Weights of a small image diffusion model.
Model: 4.64M parameters, 64-pixel images, norm rmsnorm, activation geglu, moe expert_choice, num experts 16, patch size [8, 8], layers 8.
Training: soap at rate 0.0027, 19800 steps, batches of 384.
Data: trained on aerial photos of the United States (SatlasPretrain), 50862 training examples, 149.5 epochs.
Rows from block 4 of a small image diffusion model, named by matrix and row number. Rows with one number belong to one neuron. Each number is 128 + 24 x the weight over its row's rms, rounded and kept within 0 to 255. All counts start at 0. Numbers have three digits each.
After each neuron's rows are labels from the 100 images, of 14848 (inputs lightly noised), where the neuron reaches its largest size: "patch colour" is the nearest of a few named colours to the mean colour under the peak. Only what is clearly more common there than usual is listed. The data: aerial photos of the United States (SatlasPretrain). In brackets: how many of the 100.
# gate: MLP gate (model.blocks.4.mlp.gate.weight, 512x128), inputs 0-127
# fc1: MLP up (model.blocks.4.mlp.fc1.weight, 512x128), inputs 0-127
# fc2: MLP down (model.blocks.4.mlp.fc2.weight, 128x512, transposed), outputs 0-127

gate.415:189095129118161181174141122131117121100102144162121070117170112121152120148132133124083147150152104134121133120126162139086095106117105137144118106122140126134122160123120117120118095115133142143183129127133125116107142096135126134133118100121136129078126112095143122173166132153073112116127135138117122109147065155102089124159130163158126143143132154129111154120120138082192144099099
fc1.415:169128117152116103061168114132148133117111120106119103107109128153151129099122113084128141099119127155156153110146140112140128082148151095146137090122123108153097173148120099110122106109130146095153154158128112180129120118131138077159184128152159132151118163127161140116135146197092137124145106115099131128091109146153141105124116123156129122083105088089118126153108124154126115163151
fc2.415:146169131137103125096113124064134109163154140152145099130140079130131156126084142162126138148148125115173101167147161119092136121118140125037133102132122128130155122139146127134128126150103165118162137148152134132132134119130131063068093122137135120127161146150134111109104106150115142152148144112143106155099129141117073121108123117101161116155119111150108117141076090151134136127151
patch colour: pink (30)

gate.249:065167082146131130131089140137140106138124126129139144106128126113149136134127130141129136077139117146122108057106128132079118147114133131143108164096126156171123198115154147111134106107089120139136129135144156144093150141106146151139155127123136145138122111151121113157108122090133079123184113135137106108088119131164118149081114180188129116139141082116166119130139125132132144100136
fc1.249:112165086144114124123081137132127126140117121126145148102122128122143123129119126134138138070125119147112096096096124145088115155119137126130104172112129146155110209119176149115139106101108123137121119160124149161102146145120145164138135125130133141139123104147126128113084120101150087148165129144142111125100141128182120150046116188180141111127136084115172125128137117126086126105137
fc2.249:128089064114119120131186125143146127150126131132113118153136134125104131157149127145128123073117147145146099084159117131176147105135130129121102080102129108155116190138176103144111095158169132106120121107127148142107135129101127093149141133139136124112124119146138121110088125145116162131108114133145119113107128122152107120219116078172119163140136162108185111141120147120140144144130
patch colour: brown (61)

gate.201:150086084131102145175128105109116111126107097131100135143120065171119152090132168107103091142159152104114150089117117185114098083121093107142133130088141131117130079125120110102171147104137149107164134150131144123100146084154127170100145171155119137148107114140094124152146111141107110077126095150127142113153121148155150135159117103134109145107128159110115126133144118117141131113149
fc1.201:231166154153096104074149123131148121143146124137143120128104130155119130057096134122132122143100095095106116135110135122125100096143121154146128091112104125110141189109133145154113126135088113118125133129121162147135063170098123104142154131138095146120122121119126132156095125115155134119147119154137099121137146133133119108102108132101115117126129120173132120093138166169089126129094
fc2.201:173124133146084139142125122161124169106082103095106109138158147090125107088141139116081161105127132148133161117165137105159141111134130174167132133180109117099107069162133129116151104123085109126152114151132116124122148135126119116139108119104124121113127087097097117136130115189142109123171150115140120143094120142115126127106149125170135137067118108127112134122136109087127093134187
patch colour: white (91)

gate.384:062159139125131143156143125110115179125121157122137136095117130117087171122131153137122096107166116150152145140154126124132147164144147156101097153137112146131099207109125107128167172124158173114143135133138155130115093142105124125127136125147118152085124125108129116078150123099205110119129101125112149151138133151101086139113126085115110161120106151114139132140146116129154127077111
fc1.384:170099171114117144165095135118133099142048135118133136143131126141105131126136140103120143127141116099112144109130104095130109150121087129122160192118076151119116115140143116039141154130131139136134087115147107169146137130142172129163112129114118149109155170077136102144126099137113149173139148114151140123142147146084117136101153140144115121084105134116143146129099127162139157128120
fc2.384:106118161138097109115156113096121106117065147132129122114130120155157092129139127144155129128155115101164126095108157135096115118113160112136140081096072113135134161110114128252115131193131128167104095120132126175109120140130071130148116116121132153140155154169134135106133107101122139154118129134149151123134128098112150122151122122124137134116132105098132116106127132140114142134120
patch colour: grey (96)

gate.1:104153168116129122126083117155105140162173150131104134112103118121131147122137134148142092134108100099133143115126120125096144088131180132133142135096146124098124151150170138073107128132191150132118138151144087151140139121117129128116114105138146160124122101101163098120188122191117072152124129145155104128110115132144118143120173155075116115102140134068111100100145151132141115101115
fc1.1:126158160112101107123066111153102152144157142129127138112079116138135136118119157153160085113086129102153135112125128128103146110131155139147165129100138111093144135145183104062120118135138130126112158163143126142160116128119113114107116131135103172127125118129148134065163093167145074149132147130175116153143132087158133130102153134107141124111170083099118099124133173141126103124117
fc2.1:164101186152127134137151151147104149172160128140127139145106128128120120159123104149115099125129129096101152119130127122140099163126116138120148130097148148098154149105173121212157129146100125133138150090170099149131137112097147121099116134137118178142156087129098113123162126106111180106137148126186114141135149139149104130137169113094121128113087135085123099134107076121126113137152
patch colour: brown (83)

gate.103:125122162102127156147086114139142097138107078121142081123148112103144133150125117100142080116125165182134097118148159112139109133113121174118106118096117129086141092189154143104144145141152110119140117101097133142121097104132156127131142128119112124146152135096127141188199099149152116122142126127110137116178111172173103120137127133167110096146097137091120149135125145112135127168133
fc1.103:098104121136129149155166121105109166133132131123138168120106154117115144118136103106111138153161091086141112132107166136122144108097149140113123149126153147141192133102115135107112142151144120150144154146160126105129145139138109175111127141111131143115100107133104111143104146154104119139156118137110137115108051100137129144139164108110125141103213148158102123126118116150206116070118
fc2.103:160137086118127080131069138139107130098143202132154075122126152098128126161179107127132160139106159113119169110160143118166122145138139113147138128175144130182156162146090166101155106169111099118130137110127097146096152115146159131131119145126104122145161098133151125100092139098125134144122173140133129100123117109105145120104133133123127077108104137121124111149143125126152112169121
patch colour: green (33)

gate.71:142098111126094150130143167098130146106120101121116118126165055118118169126123128122137152118230116142158147148110139171126121143104130119186121115137120125107140143110139133132133145145132110135128098102141129116087128088152147138133107128139127117123114141133131110081125119119212128110119113122124114109134080124158102126120154106131173116111143140145110134125124119093160150156063
fc1.71:136155127151082130103105064144146142140087077123136134160143124089137128113120080105160128158118128123114116150174188172132135139153107154169124164133141140095126177137095154147116146130134170121117127120145117137160113141110132141132122166162135122093113154120100118127138096131146121137147128162136121125132123117128115144103151119131225127124162135128151144095156125159129103166126
fc2.71:136067125103145144123114157083128129130152137133152109128103084118098160115103125147138135134165103116133149122120115153148134142151121125175128121135119144158117135115156132149102117087137104040104129119118141145203143147131163145156142171156127125125153115081107080092175125122128126139128134095141105119117117149127210150121104135124116152115131083128149159114133126125128113114129
patch colour: black (40)

gate.27:080133123131139135125083129166144183146114137113131135154137091091106130147107137156144120091111117144170134142124135120137139114150172134135136090130131131122162161149105135108089140116109155110090121125138153136136145115119140117133154147167108149105116120133132187019141107127109119139131149108136155113163124117135102130113085110116105155121118111141159128181117125136145090089174
fc1.27:103123117099123096128182126131122142128111185097108135057115146117196102120143161144111176157137132143104148107086129106146122140124139117122127102145136123121130144134133122142077109132110125129104100101117121132081103151123133117111142123111152158111120146192199128117115136158107077126146159127138167165127114147176172134116114112141150114175147122104117137148122119119124145140121
fc2.27:109117110152126115097092124137139111150131180139128146187120130121055113116141068136118171163149119150127150123144133167128112135134112126100142150149155133099124138113109135109157147114128139111136106172116120132141117069142120134149137127123108166103104158065059113136131126074118128154144161103143175094153107111138126106133174139109112135178114144123137134130126109151129123106107
patch colour: grey (92)

gate.487:176121115136129091140158090122110162116118186138120142119170123170127117116110130151153134122092121124142163142146064138128084097101101120160135154131093170149053099102126161117148118120124122126109121127131148116150101122132116145121194097139130124094143115168140106113125163133153085136118118118114106122151167132126109173160142161121132106128138127157105124117119106117088169106131
fc1.487:136134115152122101116088138114140101112153072103094087144118140130130096121151097117142090116104137136108118115135118129119205159139124168167125129104121093138095080151109123130153144140143122100151118123118124133095149143127131125116068099147155140127117127137194160067117103124107157110122101125156141158117124123145135071114148076101140104145140131117163136126122131075123138145127
fc2.487:144105153136118151107131138118139102142136104132178175147102129127144136111121135133115109122090113102143086096111109097133112090141126081219129136143161145134219149108130161120118139139091096131117124125135136139126130151097145145152125077162125103146110135145136140100111123124109119095099142121116128168145117089142172144130126119120107119150115110104126131140138130162118078067123
patch colour: green (52)

gate.454:155116117136155168154131125111127113111142100157190138089102157152116150149161131101117110151120144102124121109148148143119170091113059140117135094098103121129170083152153115122155134164097137130106125137117144135136131091121117119141134118127143132133153114103127128176117098148118115149121101129068094107133115135142106154176120113134072111157111128127118160129072120148186148107153
fc1.454:136130119124131123123165160159117170139147132125131141110107095108155131097124154136132147122140111132104170165104130110150122173110098123108136126132176120157117024099135168125080106156121103138153131124112111125137168144133148151146146152124140136090127129113096134102143113175115113124109151101122087114106124121136113146143149152147097095053154139122089127134132097129116115141175
fc2.454:130150102117124119145124111109127121159117126108117174118156146145131105068160140116105112119128117127117115104089132109139142156122114122107145121113137118074138165116128120119109134100131123134124140131155186125121106115165142117100123156157107121096087146130134137182100120125087124116092087121159217159139143109118120134174120156096109121196138142145150133126069088139140144114148
patch colour: grey (92)

gate.196:174128125125113115093116124166095166158113107141121177146146119116134121128155136151140095087114133112173145152169129110133137146129112135136138134150103100145123111101118149103122118110163125119087151088084164092123174136114133138126180155140113158130117136118142120187098120152115136142164093169113096117086089100087121139118079137142119108142150138138149106082107166123114118110162
fc1.196:160117109113113141108124142136089169128115098152123172178146112130136123128163148150128105093169135085165133126162170111171136127103095155156129108125115123144137125109118139071114148148159113112085128108141202100096156141126117125099145126149126156107119157148136105079116108123163105124143095144107102120093086130138132090146111111148121110131159166133112122115100158132150107084134
fc2.196:061140129138115139165142126165086157150122090134140086107163127127126105153086115118112097086135137113093139160084109108123115110112143132104137129158100175158117115144114120170129114144138137140175141140109140103125170132117132114118180105120118153142129148132107129149106115118126137121109085103103106141075158159128131117154085110142131147137080115137142109168145069110146113142089
patch colour: black (28)

gate.61:123089143138113153144132141105100146149169117178115129111133111166115138117161131162081121128150111134126126139146168186136132111122109113109114102136123136133128143124117110100125182066179079105172135161153168103115125143113127111136128203156160145066084129148114128145154153144140144131139148141126121094161120114145153141133109099121125153112111095142139137117134147177129143126124
fc1.61:130155136141130133113134145125138091112152134090130141158135129153079117140123108123155159165147137125145133110168110142106124120101117120123173124120114114118125081136181128130131118190108133155143138138128136125137122086178124132144130092116105140196122135149097117045098079121175146109139112120111099169107114133093113156131193146127121089149135145109118127114103147139112116096130
fc2.61:168087116125137112129128110134126137123102139113115115110086133155111135022138100143088127122137123119120125120141140133134174126131119099112159120103127145151199121113144149097139144097144150102123129122156104114133153100156131148133136199165126113121097124110098120118162107137081135090174121087133108098088130156137141133103151145144133158133122103107134163096138141109112162137111
patch colour: white (56); pink (39)

gate.355:026148114127128123138149143157121127083135079104132139127135147120112129131104144118112109132147123104118115170199127154183164093150159149127085090119112148123125115111150141126130084119085163137103117145111111150148124136145120114136093115135113178124132154127175073140117119116131110123103179149145105135131119136110111152140111136147123118179139131142121107134162125117115132105140
fc1.355:205104157121136143118086107099126140187119194160128120127144113137121114132154100111153152133128153140153146092062113120086091163116103131124154180141149117142124144139112127121120162138154093122162138090134140107107130131097132145124140134125143074145139068136083167134142142121129135110140073098117155133128143118143152130124141116119116120097110141118142149134091116143149131155110
fc2.355:086143164132137099132162125083142115171107183170111111120117141116132101147111155120103142124128116132113144100228142134163163095125142138153152085148149145124142126111114126132139160118103182135110132165126134102110113118114127106122140118116112072116106094099167164109121123108135105119109066156113167107145126127125133136131143134102122136093150137109128161122155129107098104124147
patch colour: brown (66)

gate.428:151098117142115174135140136152122112148127083147147107126121102134096122107137122125096135125130099129127130138129176172161138127110111139098099173116119139149085111101099166078098118094075095166157125144142158140107137124142130145121128105108129129090139127136113129150162152128139116099160151127091141116148090144126088130207144122108117102106134166111098124156151089174154160107120
fc1.428:148122125156122132119174122147096118060149123120167135135127111132142098147138095119148147167128131127171120112091115145160144098117106103102155129161092106174109094135118108116136176122129114143098126130148186109142094128146154130121132108096103126117159153112110137081114117122141127153132123133123109106207121105088155192117129165131111120117152098126089149140110151138153103157123
fc2.428:136063170136132123123129134121167120133154149109123140132124166135130141222100147127158093137138105151142171146160170083130130117157116124077166153143118122145164138131141135116076125117057140175124174140115136129139124135115150127117130110099128124130084115150121132122133094100128147101106091143176119122114151118122141135155109106103145138137140123109091147131165104107114121127121
patch colour: pink (65)

gate.449:164123130171125131144136129171085123168171127140122142133113121128146127134119125154156082119164124088087110150164129120048079103143157111139113162117148129102135100091097131104132176159104132147138134126149131128146133151112111124101111113141162125137120140131127090188189138170113131149111097146129125122134136096124106103093168141089120152120115114143101101094097126125127123123152
fc1.449:131133115147123126137146097175081099134180119123123130100123134139159115148131127141171114124154123115078104154158168105078097124158157115128107167098169144126133128079105149095145147122113121144125127134144104153149126139112094118108100115139154131141139157110143096133182149191126147155100130162159117119128170104118138100075149162118129159125089133129128104108078134125134111112160
fc2.449:106124102109128153112097133179107107151182131126148096142098113141092136116134139138092086149102113096190116157096114130184168142137114098158128079090161116131127128172120125167108149088172147104114138110141132143129124146130162135091099146114143137124131134136141100109170143074133124120148108089142123142125118156118131137177163110105136115129154127128113105155165123147130100129096
patch colour: brown (63); black (34)

gate.433:088147132135173091092164110172136141084139125154129152137130133114135153104087151128144124150134109107139141151120148135108202136121142131157147134111129144139100184121153103115150158133101115100124100175132134127117126102109178140115119136149147110138165173109125145078105150104157129091115138144138110111096144111102077149132153140070127122098109139132102158155125123142091163103124
fc1.433:148125120155120122140145133139129148100224158088140152160125129107091160113132135131137123119126132159128154105129153149120115126130073114111115099140175122127131129096143133084096143119131128135093103119129091094116152111117204106132106109135105106132140099115152126110131135099129117113116175151157125127131156140133127110121119159137127122107013128144142128124114114116122141141109
fc2.433:134127111126126144112116137128133127136233154088116123109120134142154171135146089127139101135124113160137161113120116132131114121108187127131110154115185127135135126163140136172158146141134130106136119142120115100134148114130062126140125158120119094129116097150110147105126112146130161149121152115154124134131130120128133153136127122108141122104255132141120133121144143131127159138143
patch colour: brown (64)

gate.230:099123117172124139142074134114158135093105138136146115154133111146135121086120138108116142160113103111185141172143125121089143104123068163125122124101121122102133196179131114138092113134117107114120123108147128145122150102119150109105138150107187135137144125112122134158128118062125078120138152104127112145120137149121146122154126166178119180119150113160098168133138143104119141110108
fc1.230:170133139090129124114193136144099125172146121131112126095109133116142135151141133120138133112109143156089105091095127122146106150157183088115139146146131129153106066070097131132180122118134145140133123150095124124148109130144099131179150140138084113121117160119126115158140121170105185137118109170136155090143167111119130121095151119105121094125108141111159103088125135137117125151155
fc2.230:107121166156123138148087109145087122153137120122146116162121128090120141089095139142121117111125124140172112075186133113074156089134096108129152099131135123149139102174112110131086140131120077117114132110109124131130101150140177123151130149143065121134115136137134127133130128078122079103151113113133172146140144154144119127146120153088156168142149089100162094139123155115119134107098
patch colour: brown (68)

gate.452:156136077158112106120130124128123114053126101126133145149148129117146152127134176142124136155112116138128098144091133114136198140109121114141106164113153103136128129138191122123134148143119089093101153155124111153124111137105125150096144084069089111126131152115116150205162109145064137116144120106130138129162101138100146136128137152122127099080119117120149137131109127132135157121131
fc1.452:092127190092151149120108122111126151197113162122135100105109122166108129136131100117121099096132157117126149120170148134121082120118120126122165083143096141114158126131055127130115128112137165152162120105150158095120129125167147086151105157164173128142116106165135096102107120129153118099115126140116117129099113101188113132145130111143122155177134138151107111129146141145151106125115
fc2.452:145113182155131127121118113152131141202110162121132148155110109137146101148129170118129118096118118134114156106080112126131175138159125156108150168166094124134163127131064128132128107143115086085108117165125152110130146108153112160183107084075164129129109093101119112097116131146098143128120136106128139110095118139150101126124125147125129082172118115154117111135091116127126108139130
patch colour: green (31)

gate.329:116088112120137138147126130122063123158119136100126188165144128139169106124132153121133138116126127177147126102138132127156130129146164134135128112139156110141127194124170122132107136117111124110196125116157093102125106088117085122140118118099141092147097148134085134171137133121119114142082146135146146114069142116125135205110139084123119102102132141119125164125159102142131119113125
fc1.329:151087110116123162124118137123066120148108132101142166163144120139158098135141145118131129120130134166150128094134153116151136111140142122134124110147162134127127173145166124127094114108118139130203110114143092111122106076113070122147118089102129082150093139123071129135139125127166132146106143144152139126075134130132143211116140088130143109110126151097122148121161107141144109120140
fc2.329:120158124138090147117140128148077118137094123107161096105150072141124103129133128147125150116125138171105147126108095140088132113151111138149128148140156135130112152132172131143167153120113108131082130139144101122131146087116155141139104167145132079118177150144177140156139158132127124115167149096144111134057117138131160036153133146148127155104138126119121140139099124154136102123125
patch colour: pink (42)

gate.7:093127147096145130137130108152122152104114144142080154131134163125131141137137148141088122126116079158182153178099124157130147126177143143113073126152133139114076159141113145109121146070160141102151141108123138137152136110085137139162133162142118111092145126070136132173151151157080132149117122133139135105138159119095095109120110108127141169124131100134152133119159175142123163122119
fc1.7:140092119109112140139145163073138164142139129164123113143127118121117140128136132109104135137157166096135166149129113123135120139117152117145108099117100127133024138143151141116101112170160105143162091127149153138099123104097145136143152112156157148130100157146132098154126173102091135105152099105133129111095062128129128133148136115122135137134132147072142110152179107127131144167142
fc2.7:117175162125106142129155124101135113124147124108095108096151146169148118076130126113080121094121080131137138112100107130125121118110124105094171153130125110112140136128143107113147113096129138109148124153132178146096108133182123102087130142146135132073167148202106133105108109118097137175134104129115098197120150116152116138126167130144136165137104129126124114105110153150124112096151
patch colour: black (37)

gate.475:125133145138067146124155148125093157134120129122097148135096038126154108133154125134106144113139111176121112148121144167141131119150119111129108129146122128121255133138127131158151127122142131168122144139111125134120135141129103127120136131149155128083158111078112125121149157142081131161135126134116146127137120121152170126137105114122128147125131130147132137132112124097187101095104
fc1.475:165165133141104114119160097136134171149138114115104143125121133134121088114132135125117122137042111154134108165114118138118134136154098151095124118123119123138095136160121138163133128095144147161116138130129132118173157154133092117143134135132099099100175093113152136127141135145186127164135126163140143137127210149117108128119122157123154115129114108139120142113147156109032129131153
fc2.475:129053114120101170145131169172152140139117108125116128131114091164138142083163146126102129147154149127139121136108107125130108133136122143140160149103119112119049121134123113142140138113132140156150136130111123136171136117164131122122147105127118146072147136117137139150116122137109133176137107124118124153142099146126244114144163129125156109118128120141136103137115121190151097125121
patch colour: black (40)

gate.359:096127133134114164118131146095148118099156089157121162096130130147125143109113121189093166098121142131133172092103137096193138152120127143126153133130117143121138135083132123157120091130101154100164157107099103116122118152113114131131136129159078148124169063139149142146196122124119141125114128116123147137091121065157137143112111100164116136084138146105131138158130125130123102121112
fc1.359:123138119123139100159108108159109141177093173097136099184115122111142115126138125094165097170126123141116094127163122148070105109157124124134107122125139104155136106154127122095131161128133093159105110143131129140128145119144153115128133134111174094121094160124091126171059134138116100127149139155127100126161143188099130089161166156128120117160122105159115113095122130135129168121147
fc2.359:134136148139126147116145163158111144154114162099113146088133136094129119110111135095096089173132157129142097160094127152192141146141125136164095125134143148141160120084115127163122160116105151101154119106127122153114134117136110131127123134160196092130165158112145125124046130120136153121109139121127102130153133040118129143107145086122123146146137140148126121143133122118113174119123
patch colour: black (36)

gate.450:124106143124143160152105170146102118134105138123152112141149164137142132101154132118128110130100108154136116110135167105085153125119144109142125129129145127085167083092117145149120124086113172121148106115123095096112098100095099107149134151101141156136152135122107121223160108116159143138105116121120116084122130090074091117136128128113121129096115149142133133133128106159194156102094
fc1.450:189109193159118147147122179131111113105115154134104111087152122122124129114141117115123131153140115084145150133134097146085138106109109131106119163100153158100101083114128132143124137127137126135160126162111123133125130127130093128129118122086117125143148087148170122182130096141173145119112115141108159106137112147152117141113123143165098127104085132144098151145125086162059159091105
fc2.450:152107138154085132113137124148128138140127122113130116118138137154095169134138134126120118133118089150138111110107103121156068080077112119185168109108126136101087126139116112098136126129123133129137143139099112108119129084163154134113098153197139144101128127168110136070114100143146127147120144115119108116151132138127102110111190140101160152189152115146104169095132169133133123164134
patch colour: black (37)

gate.465:137149154145132164065113126072120157109121138107154105122113123124130125130129143084124208115150136158131127131147120129124135104077141127130195092126133119117129117123105152111064137132124108089095171118185132129131147124103101144122098130175089110138152123144148114131134115129144201149153098101118122129147122132154131145096127148165122112152118111137091126119155110132142127132105
fc1.465:082088104125136112179149139163127109154137120145115137125130145140115128130113114145141056126132126085116149119121132145123137138136115112138091149130141141148145149108164126135211114162136151153150086135104107124118086137167164139099135095050146134118120139124155136122103135101115091104118166132125134138100104131108074135174140120088132131091141161140140124158108122126150125104162
fc2.465:125158124154138142080090127195127121160126116138131105146139147126138127146141153145124066129128137093121139125124163131125140123158136137127074105138114101142151116152137148125058117128126085101101101111073108113112106131152108114120141147199172154140168124106128138161125117131117162154136176112132139115092136136123110142071130153106122090100120103150146121103152147103120136144098
patch colour: brown (69)

gate.164:089115119142130156139147093142133158150114114097103146090121150079129119120105140137128143134126124097181119096088101154063116106143093130097116122107164157144108119131117145153140148131126149142136145140108110119168134077115095161145119107119102110142170118058147165180140143164104145122157143176134154094136134130107097118143171137141129096137086125158137112125128142154132123097134
fc1.164:071146128129132097146150138163104111141106154112135139155138171154132149140130162106108129144093135139136135112129156074115110160152171131082123153114128095121140129125152159156139098129127156121126145139105090115113090140149114110157149125133127123137146151100112142201150129114050143120122173120122151109138106117089111155108102102085122130127143099111104099148136125097164114150183
fc2.164:094115125142130113142100141158104118086129128168086126147180148120133143129185136117092138149125144120120157129109112160110129105129111126175133126177134123140113131133127093129122103155136109119120137123137099148142128094083110157159113103133119143081075102047106114103131139162125129135139107156139137091165103140069068091138145111142124114134123121147115157163117131120140134172132
patch colour: pink (32)

gate.373:144116142179110147114159122050140146175142118123128136116157122139133131153116113072149101127136125092125145090133106146113103081099102128129176145151166144173095108140114142106151110139104138143119104144117125136163085131142169101138109142159137145158115136124106152182150122151151096135104152129149123132106113104160135185146080122103122121152159133118112130116092095116118116129094
fc1.373:101121103103105076092119123148115102087149136139111144138083123134122133102170181128141174114139137157137124156131092095109121138154093153141087157109120103100086193156134157138129139122105087120131141123143150123120157100117089160113081111143134143130136131086103134083131152116136125128151102157132120148155177156096152095137128115119157154116109149144124140148127148093104111151164
fc2.373:088133129087134133125101131080101168159099083124165145144134086145122147131150135130108090131104167100133173091127126159101136141119125131131172151130128111153147123134132141159077160148130125121145104135115128134142097133141081155161163101135118126144096120146124140155154137148114115099167181134142182084122109185150119086174102126094129129148088139128133135139134159123127144134147
patch colour: green (30)

gate.165:090125111139205115101145076124121165097141135145156115155127214103139123140122150142126115130151149110119104159112152118120180126138134115150123115143114135115142186127134112113147115110130107122142127118137132132119126121125123131087115122115137081107140145097166129125110109128164134136118131115162138113138098144134144113139140107123144115145116125116136106140137128164001134109104
fc1.165:154096119132191109145125208121125136125124136136128121128125171121146172157143177098093116112143125133122138134104114121125138141107133131167109143110113162135128131130123119081128111172123105138130132127125119151086135118119144153117119123114183190114128141112112155142127150118078121108120118115121147113128081107127122134131122119085169119119114120127135138143117087138238111133099
fc2.165:145186104141153120154109146100150108145124149138099140139157052113128102081135103151113111098131149129094112165155172160131114130091147131195121132101131141116130118094117129131124139157120111105133089112124150134130122139093161119146112128113161134132132150167138148138100108135131131161145102158129138132137147153120031128119158131147124138116119118125104132141173162156079119112136
patch colour: black (37)

gate.309:158124083167043131099159130139137157116120153125124139163137084110077133115148156157128164126114129109130114128119111173104119127108119128112142097163111103103131196119144155142138111103123129170135147149130144100104128145159148141119119097133142127120139118201156106096144104165176102153171153131118128119138110119137104108123147134125154121092100133134153130133150103084143133154133
fc1.309:050140163138153089133140228099110159119112111162155131109094127163144139116144119150105122087139105143133125123129126101121161142147135129097148124137139184152151085150119133102104132159151110139103127099159137143129148120178128089107122119134121135112106119109179145152098158118122153108129126123133151110137153118114146110140091125130081133132099119121119111166132112180125130141106
fc2.309:127143134143167117140130099135107125109145166163107141143160089132133116162166127140161111134113166126103091135125169111126105120080130128189117137123128056142124129096149129118129121209115134149109156110155155138079122125124118129129123119111145125155130128141131146140116122080105130146118148156134154103140133120094045164102144166120170136141151114133098120125147129095092137131113
patch colour: grey (86)